From a checkpoint of a small masked image model.
Training: adamw at rate 0.0027, 18200 steps, batches of 256.
Data: 123503 training examples, 37.7 epochs.
Rows from block 5 of the encoder of a small masked image model, named by matrix and row number. Rows with one number belong to one neuron. Each number is 128 + 32 x the weight over its row's rms, rounded and kept within 0 to 255. All counts start at 0.
Before each neuron's rows are labels from the 100 images, of 14848, where the neuron reaches its highest value: "colour at peak" is the nearest of a few named colours to the mean colour under the peak. Only what is clearly more common there than usual is listed. The data: crops of objects in photos (Visual Genome).
# fc1: MLP up (encoder.blocks.5.mlp.fc1.weight, 640x160), inputs 0-159
# fc2: MLP down (encoder.blocks.5.mlp.fc2.weight, 160x640, transposed), outputs 0-159

colour at peak: pink
fc1.243 [128 104 107 134 128 180 130 126 100  88  87 200  95 195 148 191 128 193 119 210 123 134 127 152  74 104 128 154 128 115 128 128  99 190 128 128 209 146 165 143 159 128 128 128 139 178 128 109 117  86 128 147  96 128 106 128 128  45 105 113 109 104 117 140 128  79 146 128 101  95 128 142 124  59 128 128  79 128 172  47 138 128 128 156 128 128 151 142  74 124 104 117 132 179 128 128 194  81 174 128 101 128 115 112 140 195 148 119 128 128 142 148  79 149 125 178 165 160 142 102 112 117 145 172 106 126  71 128 128 128 125 128  52 140 124 128 128 145 111 128 165 187 129 124 128 105  82  77 122 115 118 128  90  43  50 139 149  68 112 100]
fc2.243 [175 169 128 158 135  64 128 134 143 138 203  84 128 119 162 112 128 127 128 104 149 113 128 100 162 188 145 128 207 131 128 114 153 124 201 147  71 141  99 117 122 126 117 133 133 141 142 136  97 128 152  34 145 128 131 133 128 112 148 128 128  97 135 111 105 213 128 177 174 201 128 128 128 159 100  84 118 116  41 180 108 128 121 125 175 173 137 120 136 171 113 164 152 151 165 119 116  87 128 162 165 145 130 167 140  83 135 120 141 161 113 139 158  87 160  81 122 128 128 163 128 128 146 136 152 128 152 107 149  98 132 176 202 128 107  99  97 128  80 128 128 124 139 123 128 111 175 174  52 128  79 128 194 178 201  70  74 127 139 159]

colour at peak: red
fc1.5 [135 138 108 128 128 128 114  84 195  61  59  80 183 143 128 108 143 147 128 128 128 128 105 128 171  87 155 128 128 123 128 173 128 110 128 146 128 120  96 128 128 128 107 131 128 112 125 135 163 180  46 128 114 128 167  79 127 128 128 129 128  96  75 158 128 163 148 112 114 145 155 128 128 189 128 128 128  94 197 136 128 128 128 128 128  85 110 133  45 128 111  80 195 128 190 128 135  90 133 128 107 170 115 136 154 128  86 207 110 128 171 128 157 128 205 153 128 128  84 153 128 120 114 126  76 117 115  77  46 163 175 128 128 128 154 128 107 118 194  67 227 104 128 128 123  74 129 145 147 152 204 176 155 128 122  68 133 117 128 174]
fc2.5 [148 128 115 113 125 128 131 128 180 128 104 128 240 128 192 128 128 119 128 138 109 128 128 157 124 128 121 125 128  24 128 163 202 128 107 128 190 142 128 128  63 128 126 125 128 128 128 128 207  79  86  86  44 128 128 124 128 129 128 128 154 159 128 128 153 128 128 128 128  32 170 128 128 170 111 171 128  65 170  91 128 134 131 128 173  87 140 128 199 108 107 128 165  46  66 130 113  99 128 207 128 128 128 110 128 138 138 189 128 134  67 128 128  52 161 128  87 126 128  70 113 137 128 151 126 128 121 128 128 165 133 165 213 121  91 137  88 140 152 117 124 132 128 142 128 128 156 128 104 128  74 111 108 132 135 174 120 128 128 162]

colour at peak: grey
fc1.531 [128  95 162 128 128  91 128 128 149 105 131  85 128 159 139 128 141 115 156 169 128 128 128 128 128 128  58 128 128 128 128  67 124 153 128 192 128 128 130 204 142 114 128 128 124 195 167 125 106 122 128 128 144 128 128  46 128 128  57 128 123 128 114  89 128 128 104 128 163 134  70 128   0  97 147 109 128 128 128  80 149 144 120 112 128  84 128 128 155  57 171 131  72 138 128 104 128 235 106 128 168 187 122 128 128 128  95 206 128 105 173 173 128 128 171 125 129 109 168 137 145 140 143 146 171 139 128 128 121 144 128 168 107 128  53  80 128 128 128  74 128 102 128 148 110 128  52 128  60 128 128 113 167  94 128  58 128 195 128 128]
fc2.531 [140 147 128 128 128 128 128 142  50 128 169 152 138 128 209 128 177 128 128  39 128  45 128  48 114 128 128 132 124 139 192 128 128 123 102 128 106 132 128 126 128 137 128 128 128 128 167 165 146 128 152 128 150 125 128 128 128 127 135 128 128 128 153 128  81 122 127 104  82 128 111 128 184 165 128 129 151 128 135  77 116 128 125 137  43 136  59 128  97 143  83 128 146 128 149 115 128  28 128 128  96  89 128 166 128 128 128 122 128 124  94  97 128 121   5 128 144 128 132 102 128 120 128 122 128 128 128 128 165 105 128  93 166 132 178 128  48  88 128 143 186 162 128  82 128 167 164 128 219 162 128 105  45 132 104 166 150  43 151 128]

colour at peak: grey
fc1.469 [ 99 128 179 126 138 131 128 128  77 147 128 128 164 138 128 162 157 105 128 128 120 145 128 128 113 128 166 141 136 209 184 128 115  37 194 102 165  94  87 154 140 110 159 159 156 104 128  71 128 114  48  57 149 128 112 166 128 133 185  97 122 125  88 119 100 128 112 128 128  63 104  47 134 128  85  41 129  97  81 107 128 125 128 128 165  94 128 128 108 155  98 164 163 128 128 128 138 127 132 154  87 128 127 122 226 168  86  93 155 169 128 178 112 128 186 151 119 128 156 203 126 128 126  81 120 111 153 164 128 128  52 145 141  97  92 194 128 132  93 128 128  76 128  85 128  86 168 112 128  83 128 136  91 119 147 121 138 121 152 128]
fc2.469 [106 128 120 128  91  59 128 100 188 107 177 119  87 128 117 105 143 140  97 169 130 128 117 120 119 178  51 125 128 106  88 149 180 237  57 128 117 142 162 128 128 114 125 133 133 135 123  88 102 171 148 134  94 128 128  87 128  44  61 128 128  71 128 128 164 140  98 145 245 157 141 204  96 163 170 165 145 185 115 115 128 101 132 130 128 164 128 128 128 113 122 124  87 140 128 100 128 171 133 122 145  79 128 113 106 144 129 171 128 191 117  79 132 208 112 102 128 162 127 118 127 128 119 160  93 128 148 110  77 128 109 128 129 128 150 116 118 108 128 137 121 160 148 177  79 128 110 146 167 152 128 149 117  93  61 176 100 155 103 185]

colour at peak: red
fc1.472 [128 115 170 213  77 121 128  86 117 128 128 153 128  98 107 128 128 132 105 160 190 180 193 111 128 165 119 128 128  94 135 143 125 128 128 128 128 181 160 128 148 130 110 142 128 163 173 128  98  77 146 105 128 142 107 105 116 128 105  83  69  91 153  87 140  91 104 120  97 136 103 139 110 101 135  99  79 128  58 166 115 150 139 128 128 128 128  94 163   3 225 165 128  32 123 128 167 128 176 169 132 128 112 120 172 128 186 128  97 134  98 127 128 128 203 152 128 128 190 128 157 151 128 162 128 153 115 128  98 128 128 128 128  55  99 128 113 117  90 115 190  97 128  85 128 128 128 128 134  83 122 125  82 116 103 148  80 153  52 128]
fc2.472 [137 147 131 128 128 116 122 128 128 167 142 164 169 109 196 106 121 128 128 107  86 128  53 195 173  35 143 132 133 210 106 143 102 137 128 128 140  70  95 119 128 130 133 128 128 149  76 114 194 157 132 165 116 120 132 177 128  84 157 111 128 128  37 128 121 102 164 110 181 128 104 130 128 159 102  71 128 128 187  64  93 155 128 128 118 123 135 128  89 200  34 113 160 160 113 147 128 137 118 128 128 127 123 178 115 113 128 141 128  99 218 152 167 128  96 128 167 106 128 128 117 128 128 128 128 128 189 123  88 118 102  73  61 176 101 119  96 130  84 128 108 128 143 163  81 128 126  85  95 162  63 164 135  98 100 120 156 126 116 110]

colour at peak: cyan; white
fc1.576 [117 128 128 128 128 128 128 121 109 128 128 159 128 128 128 146 125 128 131 146  64 228  76 113 128 115 107 180 164 105 146 128  91 128 128  91 165 120 118 176 139 131 128 130  89 130 128  94 128 120 128 128 177 116   0 128  90 103 150 124 124 100  47  80 114  96 128 137 115 128 128 128 128 128 128  86  86  76 145 146  89 105 117 128 177 138 102 128 128  57 139 128 140 146 137 128 128 128 142 192 104 136 173 128 128 108 121 113 192 119 121 128 128 128 128 188 129 128 171 137 164 162 107  76 159 128 128 128   8 125 148 136 128 147  91 128  89  97  80 115 178 107 144 104 105 144 113  59  96  98  60 153 100  84 128 133 128 128  57 147]
fc2.576 [136  94 111  71 180  98 128  83 123 156 117 203 115 128 138 123 125 152 151 128 128 125 128 134 169  98 128 176 128  86  95 128  91 128 152 107 128 107 128 133  64 164 169 137  99 109 174 182 183 128 163 113 163 141 128 114 135 107 128 154 141 192  61 128 122 105 165 149  91 181 123 188  96 121 128  77  85 110 157 130 107 128 128 142 142 113 128 128 122  28 117  89 115 227 120  85 132 158 128  89 128  92 134 152 103 128 114 120 128  57  57 151 130  63 177 139 128 111 157 128 121 160 135 128 171 137 132 117  55  89 128  85 128 147 128 128 168 128 120 171 117 128 148 216 140 148 128  89 105 116  61  75 128 113 137 148 167 128 101 185]

colour at peak: yellow
fc1.98 [ 90  85 160 128 128 174 193 114  56 128 118  66 153 198 128  73 121 132  99  99 179 132 109 128 149 116 169 128 170 164 128 107 128 108 129 162 189 128 165 155 137 122 161 128  94 186 128 128 102  61 106 128  83  74  48 158  24 128  76  57 164 112 164  53 128 128 141 146 188 101 110 142 156 128 128 128 132 108 163 128 135 128 130  84 123 128 182 168 142  91 202  89 110 128 130 163 165 108  83 160 119 155  84 141 128 119 135  78 128 131 128 151 128 134 125 128 128 163 154 173 128 154 166 128 128 219 120 101 128 113 135 128 123 124 128 128 125 128 128 124 156 168 160 160 128 116 128 140 167 128 134 185 112  83  93 106 106 111  89 145]
fc2.98 [ 94 125 128 130 138 128 134 157 174 158 136 103 128 130 132 190 128 120 133 180  63 182 128  89 128  68  91 164 128 128 154 128 128 123 128 135 108 158 118 128 128 136 103 128 128  84 128 128 187 157 158 107 144 128 139 100 138 106 211 129 128 128 137 120 128  84  78 128  95 134 128 134  76  77  91  75  74 147 152 127 128 128 121 128 199 207  93  81 157  93  91 132 172 114 113 110  38 216 140 128 151 128 128 116 139 115 111 130 138 128 128 117 128 129 102 179 179  82  92  81 128 128 115 116 136 121 128 148 194 128 114  77  78  91 103 171 133 128  66 177 128 128  77  13 169 139 128 106 104  57 119 108 100 159 128 128 128  85 128 128]

colour at peak: cyan
fc1.355 [128 128 167  86 138 130  11  91 147 145 176 120 183 175 128  70 145  38 128 128  68 156  98 110 106 128 166 110 173 118 109  92 127  99 177 157 105 113 137 116 128 133 153 141 119 132 107 117 132 128 128 128 153  82 146 169 201 128 128 160 142 128 144 128 101 160 168 120 173 150 166 104 128 115 150 173 123 128 152 154 135 121 128 172  74 125 128  91 128 123 128  96 128 128 128 108  99 189 201 128 163 102 181 128 128  72 142 128 192 163 112 153 150  63 128  92 101 107 135 128 135 153 128 128 124  78 128  95 128 127 146 138 128 151 128 128 128  25 128 128  57 128 128 106 100 159 130   5 128 134 122  98 128 161 137 172 150 166 128 138]
fc2.355 [133 117 128  77 253 130 128 124 205 156 128 128 163 128 135 105 173  51 128 156 113 145  78  97 121 103 197 102 175 122 188  80 128 128 164 129 128  98 128 130 121 122 174 131 112 133 128  98 186 135 150 128 143 125 128 128 128 113 140 128 128 128 110 128  88 126 145 145 163 221 201  95 123 116 128  78  85 127 168  87 139 128 118 128 128 163 128 128 142 200 102  84 161 128 147 109 116 155 128  18 158 109 128 116 121 108 128 125 128 184  68 128 192 101 160 119 225 101 117 128 101 128 124 128 128 128 146 128 141 133 128 155  83 209 127 128 128  95  99 112 128 128  86  94  99 119 132 108 114 128 120 105 164 127 110 132  77 173 121 134]

colour at peak: grey
fc1.250 [132  91 146 108 125 124 133 156 131 170 128 100 167 115 109 137 128 132 190  98 132 144 145 128 156 141 128 128 181 128 147  91 128  93 150 128 128 176  82 129 126 128 178 128 128 128 128 122 160 104 128  96 128 128 128 124  99 128 120  34 153  49 130 124  98 128  99  80 183  83  84  69 128 114 123 144 110 150 111 128 128 131 158 128 172 128 214  45 118 128 128 204 163 128 115 128 128 128 107 156 208 115 128 162 128 128  57 142 148 186 128  83 128 128 165 152 153 197 128 128 128 128  85 128  96 141 132 128 102 114 128  74 124 120 143 104 184 127  49 128 128 156 153  32  71 128  84 128 162 109 128  66 128 128 106  91  85  73 128  62]
fc2.250 [128  90 128 177  97 144 135 115 152  24 161 114 115 128 125 152 104 129 107 175 105 107 128 141  86  48 108 159  79 217 167 164  91 148 156 135 130  95 126 128 128 128 110 158 144  94 171 134  82 184 128 128  90 128 112  99 141 133 160 114 128 174  85 128 116 161 142 128 109 169 186 177 109 118 128 133  95 102 115 173 115 124 127 135  95 125  86 168 210 122 128  78 129 128 128 121 112  46 128 116  62 186 128 135 159 149 136 152 139  93 110 158 139 152 152 153  80  89 192 146 133 120 138 106 139 124 149 128 103 129  83 128 143 144 128 118  71 116  89  57 126 121  90 167 161  43  88 103  93 115 128 128  98  84 118 133 160 193 168 113]

colour at peak: grey
fc1.12 [145 201 126  23 128  63 128  71 128 128 182  87 166 128 170  99 128 161 167  93 103 128 128 128 209  96 128 128 128 128 128 170 181 101 217  94 128 128  83 184 169 128 128 128 153 113 128 128  29 128 128 106 137 128 150 128 128 128 105 140 128 128  74 105  92 128 128  75 179  87 128 128 128 128 128 106 130 128 176 100 121 141 145 128  89  96 162 128 128 134 128 165 128  55 128 146 151 128  69 128  84 126 128 119 128 118 128 128 124 160 172  73 164 210 168 140 146 117 152 128 167 111 156 195 128 121 108  82 125 128 115 128 193 128 128 128 120 169 132 168  69  94  95 128  98 128 128 128  74 143  58 128 128 128 101  89 128 128 128  86]
fc2.12 [142 133 111  61 204 143 141 138 128 181 163 119 128 128 128  94 103 154 128  42 120 101 129 104 245 186 128 128 121 128  56  32 128 108 128 128 128  85 114  88 139 128  72 120 128 135 128  96 139  71  97 119 128 128 128 128 128 166 126 137 101 199 139 128 140 128 128 128 128 128 128  93 128 153 183  84 108 205 131 128 121 130  88 124 128 170 147 167 224 128 129 128 123 137 185  85 128 128 102 157 106 137 128 128  64 128 168 145 128 128 128 128 128 197 128 128 128 128 128 155 128 128 128 140  28 128 117 128 222  80 128 155 128 128  66 128 128 178 126 128 102 128 156  96 128 128 128 107 128 128 128 175 128 128 171 128 131 113 188 128]

colour at peak: pink
fc1.512 [128 118  58 128 128 128 155 143 128 128 142 255 128 128 128 141 128 140 128 208 127 138 128 109  56  91 128 147 107 130 174 102 203 171 113 128 154 128 158 149 146 128 111 128 124 119 151 128 108 128 128 125 104 129 128  80  89  77  22  80 128  98  57 128 101 141 128 164 126 105 164 140  70  90 137 152  88 138 149  94 128 128 128 121 125 128 128 133 128  79 134 100 197 195  96 167 172 128 152 123 134 128 110 128 128 128  79 128 138 128 115 168  77 119 128 157 223 128 128 164 128 128 128 160 186 180 110 128 128  68 128 128 127 142  95 128  90 128  80 128 128 168 108  95  96 128  80 139 138 132 128 128  56  59 120 149 103 128  66 129]
fc2.512 [104 128 129 151 128 108 121 128 203 128 140  27 128 104 141 113 162 128  51  56 108  95 147  96 202  99  74 128 177  59 137 206 128  84 155 130 126 116 128 174 151 128 125 123 128 108 120 128  65 140 141 104 135 128 132 148 128 128 141 126 128  62 141 163  96  98 117  44 161 128  67  95 162 154 133  65 128 117 135 184 147 142 139 128 128 128 170 105 134 219 132 128 128 128 145  58 114 128 118 155 128 128 133 140 149 143  99 180 128 128 167 134 156 144 170 128 113 192 119 163 143 110 141 128  68 119 128 128  86 127 120 164 108 128  65  91 128 131 128 128 111 128 184 146 125  88 145 128  95 121  53 112 116 155 191 103 138 178 156 128]

colour at peak: green
fc1.476 [125  89 128 128 107 166 155  82 111 128 158 181 128 212 193  65 128 123 128 109 120 140  86 192 128 186 183 118 131 169 128 138 194 126 128  99 149 128 158 112 133 182 179 137 128 191 112 163  98 167 128 128  82  19  85 169  70 110 128 119 172  98 128  89 128 119 171  92 139 143  56 128 119 162 128 109 128 128  70 128 131 134 162 116 128  70 130 128 128 128 149 128 141 160 121 150 177 130  99 160 115 128 133 156 128 159  60 128 185 130 118 126 128 145  55 128 108 140 128 147 137 129 178 128 120 152 212  97 167 128  68 128  95 167 106  84 141  69 127 137 134 130 145 159 100 108 143  70 128 128 128 107 128 104 110 120 128 128  75  94]
fc2.476 [ 99 128 128  80 161  89 128 177 142 113 105 110 120 134  46 193 119 168  35 156 119 127 125  45 144  98 154 123 133 140 138 217  60 157 149 128 128 172 115 140 121 139 128 142 128  80 181  82 184  68 160  83 163 136 138  65 128 128 128 132 122 116 106 146 117 128  79 101 115 102 206 128 140 115 147 115  74 144 205 120 128 128 128 128 128 130 102 106 128 108 162 145 150 141 138 113  82 117  97  66 118 132 128  57 128  61 140 138 128 128 182 128 117 159 144 151 136 104 150 125 128 107  74 152 144 128  82 144 102  88 148 149 148 128 128 202  96 167 133 128 143 131 138  47 160 163 136 155 117  83 129 156 179 128 124 105 104 152  96 125]

colour at peak: brown
fc1.538 [140  67 146 128 107 101 128  62 115 146 106 185 112 144 142  92 116 128 169  95 148 142  99 124 128 129 146 190 172 128  86 109 171 128 159 207  66 148 128 124 165 106 147 128 115 128 128 128  63  80 128 128 225 128  86  86 128 128 128 128 109 103 178 120  85 128 148 145 159 128 128 111 137 138 146 103 128 103 128 158 110 136 128 128 128 118 129 150 233 100 128  94 128 132 105 128 128 147 141 128 164 134 128 128  86 110 128  72 103 172 119 157 183 249 136 168 128 128 129 128 136 167  81 135 167 159 128  77 133 106 122 128 163 128  90 128  96 112 127  95 157 134 135  80  96 133  66  67 128 128 128  15 128 128  56 128 111 128  94 128]
fc2.538 [128 103 128 124 146 128 127 181 128  70 107 130 185 122 169 126 179  94  97 128 117 128 139 128 108 128 170 111  99 152 161 127 157 114  84 137 156  83 121 147 131 121 153 128 145 128 128 167 171 155  56 128  52 133 142 157 128 128 128 121 128 163  81 128 169 168 122  66  68  97 105 157 109 128 115 146 109 128 160 106  86 140 128 118 104 160 137 105  48 145 191 162 138 100 211 128 122 179 128 128 137 119 129 132 154 146 100 183 134  92 129 109  76  59 154 131 209 128 140 126 128 154 104 128  89 128 128 137 128 129 111 137  70 128 195 119 201 120 161 169 122 122 123 123 158 152 161 121  98 117 168 255 149 128 158 146  89 136 127 104]

colour at peak: brown
fc1.481 [ 70 151 121 137 144  86 128 116 128 171 167 128  34 128 128 114 170 128 113 169 128 132 181 127 128 128 115 144 128 146 128 148 126 128 176 170  62 173 133 129 149 106 128 128 195 118 128  83 129 162 161  82 116  83 119  90 107  98 142  94  90 128 131  92 158 120  86  86 172 128 119 123 115 128  89 123 128  64 104 144 145 128  93 128 180 190 105  82 189 145 128 128 128 126 178  95  99 140 128 147 203 109 172 148  94  74 128 181 128 150 128 128 196 128 132 200 113 165 128 159 132 165 115 128 177  91 156 128 120  93 100 166 133 128 110  78 111  77 113  49  47 117 136 128 128  92 128 166  66 167 101 142 129 135 126  81  62 159 128 128]
fc2.481 [108 128 120 108 102 174 128 175  66 105  57 152 145 127  81 145 155  92 128 123 113 128 128 139 128 117 148 116 128  99  96 111 128  62  98 127 211  58 134 128 143 128 128 137 115  97 147 120 108 134 107 128 165 129 118 182 132  98 128 123 128 113 128 128 128 170 138 143 165 110 129 118 128 130 128 145 128 158 133  99 128 125 112 126  66 103 128 163  24 136 120 152 114 139  93 118 184 128 128 128  49 128 131 129 195 138 128  86 128 116  70 128  52 131 123 148 128 129 202 128 125 128 151 110  91 124 149 151 135 192 171 128 128 113 171 167  87 154 210 128 118 128 101  61 128 173  97  92 165 118  16  83 110  97  78 187 180  95 133 115]

colour at peak: brown
fc1.421 [150  85 183 139 128 158 155 125 128 128  85 128 118 128 165 128 161  84 107 107 253 142 162 161 114 236 203 137 150 128 105 129 129 125 105 128 128 178 128 114 150 128 155 128 149 134 128 128 128 142  98 108 153  60 157 128  85 128 105  80 143 145 128  84 128 132 195 128 124 122  84 128 102  79 128 128 165  99  22 147 127 111 156 160 114 125 165  84 130 105 187 166 135 100 144 128  72 128 146 104  88 161 128 128 153 128 102 128  37  96 128 148 171 128 128 128  86 172 133 126 128 129 156  85 146 128 128 128  71 111 147 143 128 157 155 128  97 128 106 188 143 142  44 128  77 162 128 189 140 112 128  91 106 165 123 120 117 151 131  92]
fc2.421 [115  92 128 118  98 124 118 147 102 128  78 174 152 128 192 142 195  94  34 116 152  94 151 135  59 134 131 128 132 111 102 107  96 142  70 127  84 182 125 127 128 143 128 128 128 108 146 151 176 128 109  68 221 124 114 115 128  97 184 127 118 163 128 134 135 115 167 249 160 197 128 138  84  57  76 231 180 108  91 149 120 119 128 141 124 131 110 129  82 136 101 128 128 128 173 132  99  93 127 155  72 116 128 128 154 128 131 128 124 116 128 128 125 129 140 111 110 184 128 128 138 165 123 128 118 133 159 113 128 120 106 110 144 205 150 154 119 128 128 196 145 116 141 128  96 133  97 136 122  90 186 118 144 128  77 128  99 175 112 178]

colour at peak: yellow
fc1.284 [118 123 128 191  68 158 166 144  98 116 133 128 128  88 128 139 166 154 108 187 128 197  96 108 128 146 131 128 123 128 140 167 132 148 128 109 111 128 128 141 137 124  81 133 128 120 128 198  97  70 161 118 148  71  81 128  77 128 126  74 131 115  66 128 155 125 136  75 128 132 106  83  76 134 128  92  95 128 101 184 138 124 128 144 204 180 128 128 128  72  86 179 128 128 128 128 205 184 128 216 118 134 128 165 155 153  67 132 138 129 120 126 144 110 174 177 186 128 128 141 139  85 175 129 126 175  93 128  41 111 123 117 184 128 135 136  88 106  59 123 128  89 104 128 108 142 128 128  68  91  79 117 105 128 112 157 107 136  91  63]
fc2.284 [121  99 139 128 184 100 116 128 156 159  95  95  77 141 149 161 116  93 153  76 107  97 182 128 152  90  98 143 123 157 139 128 128 136 128 160 141 128 128 120 128 121  96 102 133 108 155  55 224 178 100 159 128 131 140 118 133 129 114 114 125 101 128 136  81 128  89 138 154  95 159 161 149 104 110 121 128 120 220  99 128 111 126 165 111 148 121  83 148 128 225  74 116  80 144 128  99 120 131  46 128 127 128 119 119 130 123 128 115 171 175 132 128 133 128 128  89  89 197 194 126 175  66  99 134 128 182 142  62 108  98 128  58 107 126 156 101 140 128 160 142 123 198  65 168 128  80 110 186 128 174 135 128 101 145 128 131  77 128 195]