config.yaml
encoder_arch: "vit"
encoder_norm_position: "pre"
encoder_layer_scale_init: 0.1
norm_pix_loss: true
decoder_layers: 6
residual_init: "none"
optimizer: "adamw"
max_grad_norm: 1.0
Rows from block 10 of the encoder of a small masked image model, named by matrix and row number. Rows with one number belong to one neuron. Each number is 128 + 24 x the weight over its row's rms, rounded and kept within 0 to 255. All counts start at 0. Numbers have three digits each.
Before each neuron's rows are labels from the 100 images, of 14848, where the neuron reaches its highest value: "colour at peak" is the nearest of a few named colours to the mean colour under the peak. Only what is clearly more common there than usual is listed. The data: crops of objects in photos (Visual Genome).
# fc1: MLP up (encoder.blocks.10.mlp.fc1.weight, 640x160), inputs 0-159
# fc2: MLP down (encoder.blocks.10.mlp.fc2.weight, 160x640, transposed), outputs 0-159

colour at peak: grey
fc1.89:135128128090098130128135104105081128128139138092120100146179128110095128129111128128128073128128127086113166172128105151128128128128128157128097130138128149157128146059177140128171157103128131128101128127137102135128086102128070105128128094129128115128097089087154127141119133128128140144128127129173128215160150168109114128128131184138135090127188149128092138128159128137139150158130121128082128128131095128137161105128105125088140128128080128117128081128128136128131124157080128
fc2.89:138121128128132128136151128094128093159128142163128128168119128150150166143167125128077180112092128126128119132083115128128128128108128120079128143128170133128128115128128120080128128128128128125072128153127079128137128098187158097119191136131146159134150128104128113139104128128123128125128134127211111128113138137145128128092102119152074110128128125156128135128128170128128128128185128149143176077150132128090128140174106106128128173082153128130126105148159115137128166177128071

colour at peak: grey
fc1.318:136128128128128170128114132102134113163142128194128152128128110128144135128083132124107128128071111087128128128153166079128128160109146161132109128141126128150128128128164118099128120128077068146128128148128128142086128113128138107128128098146128122144128151128127155128093150142130165128170127163120106136128128128159122112137108128128133141105156107128213090128136128138136105087163128187060114149128128130146122140137128128053128089128094093128108140128087125128166103068128168
fc2.318:152138126146107116128141173172138099087135137143128128128162135125080168096126127128128127128169146114121130143130129128132127128130128128169110130128131135095133128131128219137128128161150120128136118079144114128152142106094101139117111169167127153116091072128148066128128157076108090178125158128165128193130152130081120173128158114137128128159134183140083128099111122097142125128109128128128128120128091130128128081100134128116128173175110128145170128123127111094120143128144128

colour at peak: grey
fc1.489:119117141156137115118168068128120100136145140128178128128128128141160182097167136128128143150128097127136109095215132139120172128114128137131128174072128128155128128128138029102116128118128113156128128136111163128095117086136128131100134114113128150128168152155104129139128099157128111137131134128151130105128166129078089128120134098128126128128134141161173128129113112100091108144128081128121128128128128128115128128141111154171093075128145114132135120128101179100074128152128135
fc2.489:128110138100097128125128128128115163176172091128109148128151128120128128154091112128100189158196128128101128128062080166128136141128106139162159150120128125128134128129140127128128128110128119097128128176138128141155116133145091156153158128127128133143128114130141069114108128104128087056130072157102128140128162139114119139128069128128143120106128138098164177128133143128179115138076087116124171147114117127120128128141107130100096147128169108147102127126179115136120147125128160

colour at peak: cyan
fc1.582:128128101121128128097122128136107094093110128132128110134122071128130126128105142131087128128159092113144129145128128177128116138147128146121152125169128128160159159054184093137152135079128128128082143130128127128097128109130089106104128128157128106128160128128128128111084128136114129128103124153128128189182185128145119142178161177128150096172147124098128154128128128115102089128128094094134130101082099128133098099105080145144128128152113072070128125116118128128132095115133133
fc2.582:128128128121126128128128128110141153136128104156128128163128134249129182137172157126092128134128148146137107143138100125115128102140187117139153128193128154136128128128128100128128131120128128154078128108175138101137121128137145219099133128109129128128128094120128128189096128068128171128116151111153128128128128148128135128128107128128140096155086114172199128128128167128144131128128090128128103126118132128105128117128097128140128156129154137128125128129162172128128134115160141

colour at peak: grey
fc1.238:110128128176179128128116165142128128140128099128127146128187128128128116128128110128135129191128073128128128131128127119142084085128128128138090153128128128128130128128084143072100151138131128134121114139090023128099124135128162131114149103157116128128134146086128155039151121128153166128128113128128179098128149128128106128128141128128147128156128107128164108128128128094197128128153128114138165128111115120058128125125178121127115128128114128170128128174115128117128128124138148
fc2.238:105128141157100132123191167128114076141128128131160128105174128166128120128156126128148092128163056128132125132133096128090142128180123145112089108080130128096131128143119124084128128106128102077115150135171085170117142128095128148145126101127146128128128118096128114094128128117113127097160128128128156128115128128128114128128148128151128134129142128104123126151128157115159128075128126072119150118074128102150128150086138128183128091128057128107135121124128056154133128113160142

colour at peak: grey
fc1.189:113148128152125128106172128128158130153150093146154128148133128159159128102128129128128128143128128128132128196128174128128101108151182181128143117110102109091106144159120128128094133110096128128128123117149128128128120157155156100128128132128128105128128146161075119128111163147128199090120140125126118128105161192203128128148159083128108095159102136128154128128128147174111128128128128094137128068116128118128090104128128123130128149161137144152097052128145089113128089137118100
fc2.189:148113132128173146116128131154057157147125132128110131149128115179122140128128128123091154140139118132112160135153128126137119128130128128104113154163200170158128128107128153109128128128152139111107114133128110161121128128161113101128173175122133122146128168086119116128128087067116117143124146121161130173128134079128128148128128132175124107090208128143094162136151113109144128092136079111158135128179100144066117118118096127173128120128110128092174116152113137127128119127128151

colour at peak: cyan
fc1.70:128128151143117094089128111102157163127130138128147127150128072128179101112146115130126123104142128162155128137131147156128119127128122139102140128110143128146141170164187094128153147105090128125118150128124159142159128108101102115092133128128146176124138128157105112100148128128104121106099128157128129123200164128076150128167127128128161089179195153079153104128114128154116074133128091109117078128128114128115123121095129113150119114161107083147102085128099082128152115139128128
fc2.70:128119128123128128120157126124174156127128126114148109139154128255136107114143108128115163124095121140128128128190154128134120128143143128128111133104091085151128132126129106128134128128105136128099128095128127123134128083084107117115128131147116149128128174128109136094124135128137157112128128127103125118119128169114128132134139135128172124184166151117168128122135122142072128150128095119098120094110105105105135093107093128141128091140089131145070089122126101128161105107087114

colour at peak: cyan
fc1.146:128128128088171135107122107142123128152122150128128150133113047150071150138092096148130169128130068128119170158170139128128127128121128137128128128128099120122099128134152111128101128136121088128107104128143114086085117128119128129121150146115128182148128143128080136149128143128128145072136149155109136171168173128136107120206128128128123128128143128126096128128109128155117088125119078117087091128143110126161128106128101156128124128139073083114123099143108092104176141112084123
fc2.146:128128119123160120106110177102150129135128103140148153122145128128128127094109128103163143064103190145095114172128141141128128126094114128119149128143128162127122134119128128152113128106127129160112128133147123177131107128161116136151128100088128147156133153128128119128099128126110155203128148122189115115118164136099113155117128088128128128141114128149176159124132099102107137125128117141155109128040121098098112128148128128097115128152183127146128144128118239128128138127128148